config = dict(
    train_examples=203450,
    image_size=32,
    horizontal_flip=True,
    loss='l1',
    fused_qkv=False,
    qk_norm=True,
    layer_scale_init=1.0,
    parallel_block=False,
    patch_size=[8, 8],
    width=256,
    final_lr_fraction=0.05,
    warmup_steps=490,
)
Rows from block 3 of a small masked image model, named by matrix and row number. Rows with one number belong to one neuron. Each number is 500 + 25 x the weight over its row's rms, rounded and kept within 0 to 999. All counts start at 0. Numbers have three digits each.
Before each neuron's rows are labels from the 100 images, of 14976, where the neuron reaches its highest value: "patch colour" is the nearest of a few named colours to the mean colour under the peak. Only what is clearly more common there than usual is listed. The data: regions of photos with short descriptions (Visual Genome). In brackets: how many of the 100, against the usual share in percent.
# fc1: MLP up (model.blocks.3.mlp.fc1.weight, 1024x256), inputs 0-127
# fc2: MLP down (model.blocks.3.mlp.fc2.weight, 256x1024, transposed), outputs 0-127

patch colour: red (36 vs 0.5)
fc1.643:465510493507488550455501496457492472487512532522522473468463519488512502470510500515497499487484523469495480543493521502471513547523491503476556533490496467506521469517517481513471511494439519494533461443509463495489539515492460486487486509523494516482535466493523507516517488479535494498490528490507538454493503533534493532519522506501494557486455481511511518504480496502447491513530
fc2.643:528514476520518488488508557533510560485535488480504517543545485486438511563473506447473479515513481476532490514495505504537486526520498490512479477496511487539518473515517477512507505533501531469489511564503501513480489484505511518511504487441519443495518501544471508477488505504547517496513467537495470503499490467524527535479491492552470479462508535511505501517481485512491514469493

patch colour: brown (62 vs 34.6)
fc1.543:511494480517469512481484478523487528512475509452493486507501500453500521501465469517533501484485461457444470516553476499456493471577491466481517487538489523498484501514491484462511556532477519475484465480512534561515458482521479514450540519509471515439490527534538506495524475494507493489504531575464494519493500492490490519552540480503479516489502502491508499488475522463487498501544
fc2.543:454529556516458524471493483489517526501543470499521468527501496517461498543495541490505476462519507495473506466525507473513490502504484584485530535468516516483524531497492523506500475488471509518472513518502466531482531500548516491494524472503494512513453487499480519509532490482474471482490514478461499505501507476475436515447473524532509475543521489468491509522521467558481503461496

patch colour: pink (42 vs 8.3)
fc1.514:503499462553509557555466490480510525495496509548494507513470470493489497541492537468529522537523499474491522566501543517504512476508479493508490468494515493502501523441489535518494473490501461461487517511479516475456517468496465497505432519498535524532517516500510455512507519501541518507500489492500456506502506510489484507508453492496488534471437508480490478468479508490524520546518
fc2.514:512499519441437519465498486518487470475505527501494489557518481497513514528503523498513495523528459519518464481552495453495479513498461514481474511466518489472521536543540502497498539507516442502470500464505476508522505523475506498529539438541492507539512522473485523537480464520487471477469521505508519480514474451530463495511518499537514492457484529493486489505506465516520459530494

patch colour: grey (69 vs 40)
fc1.39:454463527498476484544506523514439515496503516461508465467492505473469501491519470517529490502493547499504490474481510490454510479543515525512538545518488517483496467480506468456472482509470536536483515473522503497493521499460473490504491508477519504485498526506462492494513496550495516472491492471504483465489510479520507522522523478518527459519518467489435489517486485505544503494468
fc2.39:505583527485485531473481530480507504519498524513476512536520533468494528476508497508498486493489495533516489470518479473451487527456486483460513538549471480531519523532469486462480500478495521480562493470480463501513503479532500486529510491492514519519492514531462455515492546511550477475490477545529495500488488490501498510528513485474523503508524504535460459513515561511487526535484

patch colour: red (30 vs 0.5)
fc1.616:530514505523526510491457496475490476491488519466543525484485513502466522530509495463493501502501453461468508501513510508481504537488523519484492519535549500499497510571508508513482544505518490486511510468496480531456477479520436515474510490512550489499535547455449478475490511540469449492517495485479475503492502561503520507502448469491509490476503520449503466475530508466512506474527
fc2.616:565512443554468485486543483553487490506469524509503488513478525542519459505502502510480530530521529551525510514507481522519517532480466474531535524476450511492470469472504524483573510533485525551521488512484475485543484511522530502487453487495492517498486496492536488503535488479527520528501482504514496498508502497507510486513539519480502522511477509508506504525495510560503510490501

patch colour: white (64 vs 3.7)
fc1.136:492514452464523541517519471543510505504509512503495492473544468488505503482527498561471546475514474517517463499490514515494536474447478503489455494471496506478522477487507560502510483535503569483537515515506486540494497510515489522506493501455508505474529494485490533461466492489498498499525493455512524513527492498530508506511490481502516518524444515451479483469498525477494515476494
fc2.136:490465512486501488474495544496475491565459505525504487526540525522483499520446483473455466551519526478471496480493513509499440544541449512516520477492514508495456514505550481531501531498494466467488458494546469529476511481456525494509526495523528479536530498531511511513506520522515499486462504518495475510476507480517505449492504501462535493475523509525443496507541497518514483481489

patch colour: cyan (72 vs 0.9)
fc1.310:537484500491528496482496477473479536490524516503505509494494498511517505511473515525504474527497472498538464539500507484508498498435499498473476525523527483488487486517489508507524513477522479488506503547459515469502505491491537476519500486495502504486489507519475463509468463476524503516531496519521493496483467491496515481470481470493489408525530509489495574502476495469484486509503
fc2.310:489491490514524493499466525501478481485492558532473504498478505506515503474543492507496507490496504518457540461489508506480518524501501534538511507502505549510487513489477529489492508472509528515526522448566458486498503535489486453493506496540485494512514522460509529487515510499472443483497494495485521525530505490520469456487511511493521560517484475516518477521551463511503492530489

patch colour: black (30 vs 9)
fc1.97:539485527534539519510483512506538505480473489487484507494526502498479521479501455464515495500531499491521495493494489483492494494484492475519526483485465539504487533539525517494525496517502518522490495506518495492457475511460509504529471527485504522496448521495475491512511496478479477557475496512488488485510456490424521499508529523482455493486505514499517512492480527520485478494495
fc2.97:432491539508484495484541479461532449487520498516519520504474454469513500493505476532496456537531492516462488494519476488530456511476526523464493504474519500499461461530510528547525463505508503501501500495483527511489495526511519466535503499521527507546468484466499517549506497477525515506512499430498497516489502491467514494501525533506471440505528503496486506462490560482505523480483

patch colour: black (26 vs 9)
fc1.464:489481497487529515487530510505481507528537465484463502496500480490517462477499506495487545468522475515471487504505491481518466496463511476498458481503505456522531469521490477513510478526507530471526476507513502520512500482478495508490476494479502481512525469507500536493516536504511533480482485443572507486546531510521526503496519463517496498531485510518471494459506496490514505518465
fc2.464:511490516469495509514521469477491497492477511516517505495508508473496472512504472498491537516511489520508489446504511533546504503533478502515486475484472504482508535493507466505527548479473437535478461488485483524485474509490484519483507465488503484536513501525484471544487484502513511541487502507487456479497504493528521453496542481459515517474522489468489504481520498526520511529516

patch colour: grey (66 vs 40)
fc1.312:540527506478460477456507488514456529548506473544483466514484483464529441503510516546477501519476509528510514526462512485526557479534489507508515468499466485459494485465492496479486491462492495499534510475499478491481480505507487499509461505540486499507537523459478496503483541493475536510545519470454497478479514536513471516509470506534490504521495470541518526572526482467478495475535
fc2.312:508531486496445514455463498522492483485509465509518519486499476456494508498522501519480517485463541494515546528527476493481523539528518530506496495490527461515522477517464506540476473562510461508482516490492513511514511503467561483510518464487534518510512527514460480476542540463461500501435497516510545518494486517512536493534469530510513538490522501481487523508537503489548536470484

patch colour: white (33 vs 3.7); pink (25 vs 8.3)
fc1.213:573436487480569501505528464516456500518449477492517500494456426515499468477503496480517513522513501493493498472483521484444478491506485477482451519510473473482500477509479533467534461489500488494535512497500490491476472476502484475526524489516556528507542522523514489516484539483511477489477503515454502518502519484495478485488517498503529491519490495491457497469502487512500495474502
fc2.213:521531473488444508496467494447497522495517545533491541534491503505495540517502534503510516515498464544507511512482536549453511504488465481503510553473489494503500499511522501481532535464499529478502503516493478499531481526535550449472498502492480487563551427453478514481483470523526471492510527521504520473519542483507519496524483495495504484473444500454527500529486494493470489505544

patch colour: brown (80 vs 34.6)
fc1.183:502544471533476463481499490501513528474495500533473472529460502543465469554493471518489490498498508497483518501528535508497502503450448496499520470490457502529495493504492455491482502494501478509530458485500513513516494570537513507449512497499499499470549552522513486484496483502513494507501538555480539506437500489499497487556522505527521531526516466527503512540502479502493498511470
fc2.183:504499448484487506501507521522474448520489464538498547521493505467519500463499507464515496524488503485520500507451492525511518489492519532488506481506513496523519472522502472504518450492492544506485545492432479465522490467498489540528491470449499485517495445496453507502541514494487523509488456475517520501548503511472480475489469512494494473480502515539529473467505516513477510490496

patch colour: orange (39 vs 1.2); red (28 vs 0.5)
fc1.246:476458473490455507530553475558469492517509504517509488451501491490495546489486465512481514467510516464498503488465519537494536543502510539475531473482477515536458504483502477491481515495475493502526493473472499504500495477501450491489523504481521499446505471523499509523498510494520486508479524480496522426486517505498511494542484506460495501467462499527522493506479458519496495517512
fc2.246:539493518531512463517493518499509497492526504513515526583494495533439455504508540468500473479500509517536471488512457497486449537495490514509501505476508460525535525536494492542517512533524504476500469512488556514477472499484495506503509538541479480501535555519544480507540516519475472480480468529461498545481508474487489515511511497505448454473543517495463477500539493503503481511471

patch colour: black (35 vs 9)
fc1.278:481519484516527508487530514510478484474494545525531512511514501481519492490511511489547494572501506489472536506483534459511488503501506510478487476504497481515467511545520507465488513501490499477495504445544515516521503486488463478509469468469455478513525480499467525514531495507487543554511485479530473501517518531498494494494503481473516494513496530518525484530494488531485487494478
fc2.278:481534480477507518496501502513480505483517522500517453519506509516527525511509509513468508498491503460450484548507515479489491502467472517529472516526520539500477479491511492509538560528476471458486466509459451506496485562526527488490505472494490463500502463484512535511497450529521502504493513507493496519522448488480543477533477497533515522465514488441515531523542526511484507551501

patch colour: orange (39 vs 1.2)
fc1.717:489493484509486486485486513522520488474489528565512492456478512529518524546501491486507476505527510471514534503498520512499576501466485536522468490537480489530493525508519477527518540506510506465545455499506463522527525531487490489440510468488506519520506501476484515503485540468494500544503534545436511442484514475537487510494493514498515518492469476471510561475474466513454468512511
fc2.717:480508524489517501488526474549519468470526471488506513526474491486466488508516508481508499493529508518496495498480468453505498504466529475502519503516531449442528466506450468513500501519504478457512504539460525491514504485472504515525504567554473462528489534536537559526520483486525462509495494502500530510492449481500495482501493475469495490539506533527487471504463505481500511460510

patch colour: black (46 vs 9)
fc1.26:517542524464494475491535519552471514494498449508511492449496526480523488474507511490507489460543499512480477477506520528502461483452482523499491525521507473523499531504506474485514472493498523512501461468468516509491522505507519482459539577491483551495498549502495528470544521512487532466522497535516496466497483493484498509507522465488526443499477468521504529519450512459477476493499
fc2.26:497466504526489522475554474465485472482476534446471479547479499470485529473496440525506471540515469533521494489495466535498509500528522488510491455534464502449518503544497532478518518533492460481506526492537485479517478552485503523489517456494495473539510473521529505526455470510499461526483489488497501454532461479461491490481518506505503557497479533506482444519520473490501519516518

patch colour: white (31 vs 3.7)
fc1.105:492478474513495488517480486495493545498496497482533476501481490538473519473514531519517501503506513469477481476521529494512464522470485533541493511478493497510509486495508454505488501449491515468519464489542561465529552502450519499515526499505489507556464511528451510482488488514467504513492540484511498489530515462550513476510477507486463474509529529459474459503524532481509490502468
fc2.105:482492530485451485539499513527496444492531497492513512465485499496503508507508441501528503518474468498540468522460510496461483521465534468513485495487491476511492460461529482488519531496483501451451558500488534515517528493526489489524474492471483508538466509523532480483492530507479505511518476462468526489513441491515511526509551500510512509491477503447480510489548505538471519453512

patch colour: pink (29 vs 8.3)
fc1.662:525517458513485477529502467478517543469476500517478488497469512491498482476499515538544502520531532518520487515521526501530485538469518451502524466484545480451479485493490519461488511500539511481518548465510510492497505514450501444538503553499514447506537494541491506495516461520493498528461507453487488459525496479502486498502494505497510494550501471501517490498548469471492494512491
fc2.662:531461503506461513488476521452504497504485487506508452460468474507490507519505537520533512500537470480492479469537499529491472513561497481482481497485503503514466519497520491519519540493511505526502486510513506486494515467494491477580510500492516464469445496438485503468502494511505494469447490484531523466494500477459504503497509548479531535468497499483493479477488509469494499515519

patch colour: pink (31 vs 8.3)
fc1.427:535486490481514503518488476486528506474504547497492485480476477513510514513479551517468543547543526521510540506499523508493511515485516474525489540522505501485479554500500487520534463537529494487547519501509505493481505497499476470534470507474539505498529504484510463505464529475480487555488482495473503512514453485474527456473474487520494557478505499495518492504526516523540508466543
fc2.427:495555564466519554522561472503511520514521492517496494548553502482503513474518563457530474545536497536487479491510489508480512513477477492485515499486508498515506505492509547476524507544543502497497529480475496507561509468497503536517515551508482517515477476477535504559517497514502489456565474500532547464491508503472447461506468487538485472474489516479476514503511456542475479450532

patch colour: red (26 vs 0.5)
fc1.544:531511480517506478491490518513479542479530472496512489498519570523502496448500528505515503450516484479525523496529485456531518473466527532457515495516473525501471507472469485507496502503476480518535514511499472481513511506572510473469519538496509515464500490497512463500496545519505542464539504538464512524547490503497466490502505522492450477496497480498475540559483467493480501495524
fc2.544:468478513490499521458498483518464452465503506496478512529497485479512507505495463532481520535507502538460551516521492508480471528468503492512486500511523471476560539541483501472507521495517441467479506505517482516507557546479510509582507474527489495480476493475522505490498459527496460517470519474469543489478479483493519514497521487506507507473521500528434501489519457486503534507504

patch colour: white (32 vs 3.7)
fc1.512:503495543525514469529495489478567580509505506503472475472515495510543491527519466503496502519549513512485550476503484473495472493496521505485479512521508496507476502506479496461475477528525464512524476488529494508481484494452513481504521504536534482494468518541508483533513455533551538463467534504504441504504492506519439473499495499548501501505476500501502530532545502471499536511502
fc2.512:513491517510440499494538525488524539462490478507492520489510425462488465492563494500502465474496486501526507524525481472498534476520524538534499513492530527506501488498495499498495507504456453484486538482487471488473514474537520516479474480474529482492492533539480531506477527479519503526540480473511538494514505535491486497454491544549478470534492470463471509538461484494496472505474

patch colour: grey (74 vs 40)
fc1.471:498565444515517496502528470473469529472476534521504505485495490490504513518524491497500502494523482506543529507497481512556490525455504525503519503500500509531520511502487493492480504494472512545530537495478511493487482508489515464539529516473513484504517508464490477463504506542497481518528494459468434526503525531479495484533485516478489525515484507528525478535462520487466519534498
fc2.471:504506465536559458507537535521505531502492488511536424502497499500520461475485486503527493492446493504485527480530454501475467486519494498487504508474469493470477524546514472519466502526495525506477469510538432488516507494486476499468509513505503555495489477480524511515454445499463480499484498502503465528517533523467474499504493504508474498485504429537555485520461474491483468502486

patch colour: red (29 vs 0.5)
fc1.6:495470512452486437494474510459530520496547479509504505472545524485483549456531507522476506496506527459517491468500481470498499482550470480465502475498497491514461467485482506490521516508506503577514480498470457496528493490508482507460536530506494480470513515512505523511477528457511528504489484516496494497527500486503514482501496502489481509529508527502526512475521520529508521498534
fc2.6:537483481515510497501466464511537509513493477506493501468466493499516523468524483459526509512492494477507491477507442459499462515485520487469480531475502523505489520458495496439516499497474478561475531494527456504481503499505558498537457510527514486497548520518469555481467523460526579527519504491518513517501466507495502529523486522496467502529487484504534517504503513515517553526501

patch colour: white (36 vs 3.7)
fc1.85:523518508522496522524472469478472505502508484519534496477554471551460491515529470502518514501509462527449474525486488508466474475495486471517547513477491528494532495487520509461554482498511492476478508515468472500494517524511482488476503497514528471487526523485475507528511505483509515515498559504489503507527479523530537520513468452492537455492517528463493486509487506460497516497463
fc2.85:528548503533484482463480503506519487452479489474499495558481508517530497514504478524476530492489514524514511540496482511485497514525429482490456502477464517526498484498471470505562545532491485530524506494449528458496488550526527508518486483520510443533489510516514496501524456490540481493518494494460466514524480470475496496519532461491518516489503495488530522510517491517527508479477

patch colour: cyan (26 vs 0.9)
fc1.754:511507540516466473452521494504494465540538516493519531507523469485503488509503519456464526490488489522510464511451502500481481519494523472510495502562491499504543515466497446499509506483470529495538471510508503498489474509499505514503516503501494499532506472510528500484473460496497500510479497508517499499508477471468505506503494468499481474537483484505544503531511496523538497550532
fc2.754:491488555513538461491525553493478488513492506491503500451473485525496492488523487493482481517508549480505505512431445503556525432531445495552526503457546507507508476526493539504480494490499526522467508462509511500472423472504498484506503509468521504488504520512499474493519504497504472517523498457537514485515452496529499500490515477513501503516515478483468513438519503513502521471483

patch colour: black (34 vs 9)
fc1.565:528464547499507482482448459461491503472494519497495482510521516495512503512472468505536518491491492466566462501460524502494485521481470466515550541487511499490512537485518494507520482541483529510500509489500452518493499497508481512540522525520453482469457508452501488486496542483458493509461471501483502490527506501492495513502478540514509480475489488481513491502484510499533455502521
fc2.565:492493509505510488511513523473513512521489453471516482499524482477477499495533466448526503522469472485474502457502500507466521541502481510492536522527469516452516541503504494483509496506474550541523494527468541486473489492509524487554533527470492520537460446458504509488503498491531470537513524470454499513467506510468477498430509513472444488519533487503488517517481528479458511527504

patch colour: green (31 vs 0.6)
fc1.488:493496476529505499501497495514505464489512527492510471503519494524474455534534502513510465545518565507500555533460496513481530496510471496552511499483535439500553532496491490487499476513471464481502520440479481483485528456506496430539495449504511522498479511526518492448502475485484490542479492457506517544476535498530505484502514536529475442471493486497453481493513500473498506479495
fc2.488:521515499499507521507473513541541531525532509501534442468481451502492560481460527494505536485440499501477456520462501488462514492499500531479530504502513500487473487502488502522452532502517496472495490528464520502488540512523491523523491499509487466481460535510480487501439475498479468483472537495513532528517486509487445527473487491509481516554520478499458443504466454499509499447490

patch colour: cyan (27 vs 0.9)
fc1.672:485538480491517488536490520506536453494439485512503490506464494471526490449486493514559489486530479512491482519479497541517523449465502468568445536448478494485510465474531514496479526488506502503527500483460507511494497470488525490499505462487512486475531462461483486488500516470504479493515519521521502482481539516550484501496530510502450507514517521495509476484527494518491554541484
fc2.672:498471542512514501534481498454495460495524515464507502537474461522495482497501498485535514478521528498528507512501485474522481479490557504514497493473531486490503515583478469555522486516499545509537527558515496521503472538534450495529492507513477477531479484498483506529468510477571506450557504511474455525471504514509529499578527478477487500532533490465482493540503498501535506471463

patch colour: black (27 vs 9)
fc1.390:453475520526497463473495493506534522469497527533485499521475486538507477492527503521488458457512493504474528494485475470517509526561507481474476523497461490478523480473496518458483489510504544479460513461548452529502526496475453489466460507542484484507543497493484558472504530453493516485497517534520473498517499551537518521479523494508501502517496490508437486500486458500481477549497
fc2.390:504537513527503467490515494537503486521548530513545494465567508497470521532475505523482553522532463521516520474515484518521507533503520514539525444499505513538486459444481508552533510531490516527494512519536483515467498527501515499514550502445492503481522489504508526521508496498514498504521479511491510543471465496476506560460464503474488526488523498481482511502497503521531542489502

patch colour: pink (29 vs 8.3)
fc1.715:502506504495504517533502449487476561497510500479482488484540498504508537497500504512484504532536508499508471559460534535484501462556506478502525510510488475504488480489489465475450469478473501464507494420486526498509507522447501486535481523509491465514485523496483485560516511534507497531511531458491479481459428511495483561501477513520536539462504502516462497482523489469484487501481
fc2.715:515486481506493498472524517457462509474499518490491449518458469489478474531509512491495506535492462498521540494531495561513484527508543504530507503476534519509503484494501530539486493486488536523500517448531506472460464547493483509541546562515498523481503498481556498515487526480507502493507494506474543510526511521506485546499510503492504536434524519496506494518471540516503511530472

patch colour: brown (60 vs 34.6)
fc1.229:484491462468470520491458530463517536491524496462486556462486491476528493511496525505506496524487475485491486534491514493504484474524503531516514522489497479541483445496522478511465526525512485453495494464497563526538463482504488568501453511469498507500506532511469472501476539509474506536525509527503491494495545500493517533502526511532489526479469510464481495522500452471468536485456
fc2.229:491519490491488522461555512490545459502459508496522464507499505506466525477505519470500469512510491520461453450454453483528486497486510497529498568538500498477506494476492520484535469484512454461500482484484478524517509484454502486515533491471467533514481497516508488470492528512526488436518512553501481493477505482534436533497460485513502544519506520488503478486496525483471532509493

patch colour: white (60 vs 3.7)
fc1.133:478432513505495472495493487499432474471486488457485524515474515521551530490496499471496486478535461466492496500466490520508543450462481496523519541514526474494540479475453470517536501437502514472521464502497512491496508473501474490523486491485505482497528508492491449484488449477513524528523513513520495458474491488506488507483462472520484481480496497501527483495528497497532503493517
fc2.133:505505555558494492525516516481515500449514465512527513524504523487490484465518508515453520495479505554515485497490499488507435523506533468507431483501498493495520534534468513507506511517534509472520499512458456510520476459493506473486474436475504490510525499439525523512477492480495460512503539493472490460474506513513500483510520470543477475510504513464501508491488534509496495510545

patch colour: blue (46 vs 0.6)
fc1.200:504458484495524483522459462520517497473534488480487496541534480524466497463495499501507539501527488515530521494454467464487466508490510488528488476493536470473537501438562475500495466508513507480515530474483475494472506440478497525557527512517508460486498526498515486477503456496513447510512496476469475480549507485473473504491456462501489500486481522497484438522495490478507502490506
fc2.200:507482494507489478500507492495468471549491489537529471491534495513466516457436510497517478547513455476504502510492517487514487497529533473509467492492507473450523535514538489485433485533520494446510495556523571464468476504512489521482501538509510473467487490483497506535483504466511515522474468492488494451514546449460539507500507475474486504512489517501509496539515514528500456459507

patch colour: blue (54 vs 0.6)
fc1.384:482504452517536477517493508480486508509527522504493486490467452524524446494520500468467466498533518516510480450546512514498532489498498492485467519457527455501506523527499483514496522502506503504521506504475464519493479498501460507493563488524474450513490456493528509465513510507495491449497543547486499478549476498464518527508471474504454509532558507488467539486484479465503496535534
fc2.384:523530501490484534486518514492473554510514505511475477488498513489543519537530497498470505518513483494547531531497476514488490512489464525514525509493505537543467484466475555463502489483512494522482459467524498486526532516490489515491479487456534494525515479499521465468482518519489507548488474475518516507504478472485499504512560513479528491494494496513489516501487507539529513525533

patch colour: red (41 vs 0.5); orange (39 vs 1.2)
fc1.576:479505499460515491498501449510467499492498522528552492470500519424499492497486495506496474515488479504488554496489519519472516495493479537512511476519465523503469483520474516507514493548460501481477492469514464471489504497502501502519438533484508529499490488489529482501508493482481515496509523527496513434472476443508508473502515493514514534520489522471482482520492514539439504522581
fc2.576:516519489550474439482506521517514520505547535474536497493494473508467507498493509448518498465492520507552495518475513481526491440487508492468486506494512454519546508534507492528485517481510541532485518534524506473491446513502526528508468535482513517508501520525461542522479486512512523498506500521511491486440489472474512494544488508501492479513546454527502522531443531535505520491462

patch colour: pink (54 vs 8.3); white (26 vs 3.7)
fc1.138:457520518483486476494518487476504531495541539446511473499542483483519504503468505536474508489500454489531526529492493521512495496485472503516484531537509518528469489489469527470485523461543459488470498495483515488521497498457527490478503535480495503489504486507508456494468464507513532574531491508515488535500474462486496519508508487492516469503499522482497560486480485453488477513496
fc2.138:503488500511502536511490568521458470511481544514471538511465518495527459486526485498473508468529498501504519490471547479497528505478479523547526517524519497535505527540484502482507508481528526522493479510533487480489507579494481448530506488527505521523482528490491497495510501534488481453537458494504509487511538511536519520526485493471527512519490504456515482483529462505539469513526

patch colour: blue (38 vs 0.6)
fc1.624:483508444502490543460516487537477462537503496543473519483512470510511450508528480506485541486521477517555483473550503498462528437444461519520494532477493516512518513491500509511506501500515519451505503516474528546493489512527515516484507504470492492483503492476514496407529488487493507433479474496507541524524486514473503524523469458491482484458475478491457515484514488478454507526504
fc2.624:533443500476475500487490534445466550499494492463533501500490468480495541535485442485513451512495548546464494490488497514493482536545516491503447465527508509485480463528526490491504510473471437514506509469536481516536490542480510502492481473485509477517521521537503473536508526478539516528488479485510459499458462516525503467554538536471506495487496505520530478516523467534514481534529

patch colour: red (46 vs 0.5)
fc1.489:526472535502473492518494500529497518482494467500483476489512504476494506507491516543508531488501486535491497464546513499504509453522508517481497519527467511518463504509452495483510507572500480474494502514505489450529519521520459492471487458469512514456516513491469486497494502476535542485481518499446461538483536499488524494536496463513450472521481473443433500518496438533502444518514
fc2.489:508499540459474437520514485475516500434478558539492504451484457456537444504506523467515498483494494486503444486502493477487510495472504470475483543490489492487540531531464535506526476522509493509485505510480526512516506562497498482517477481508514550515520471507491506484511421494536510552477551494506487472491501496492526495532534500500437496510518481512476495539493511487546511525496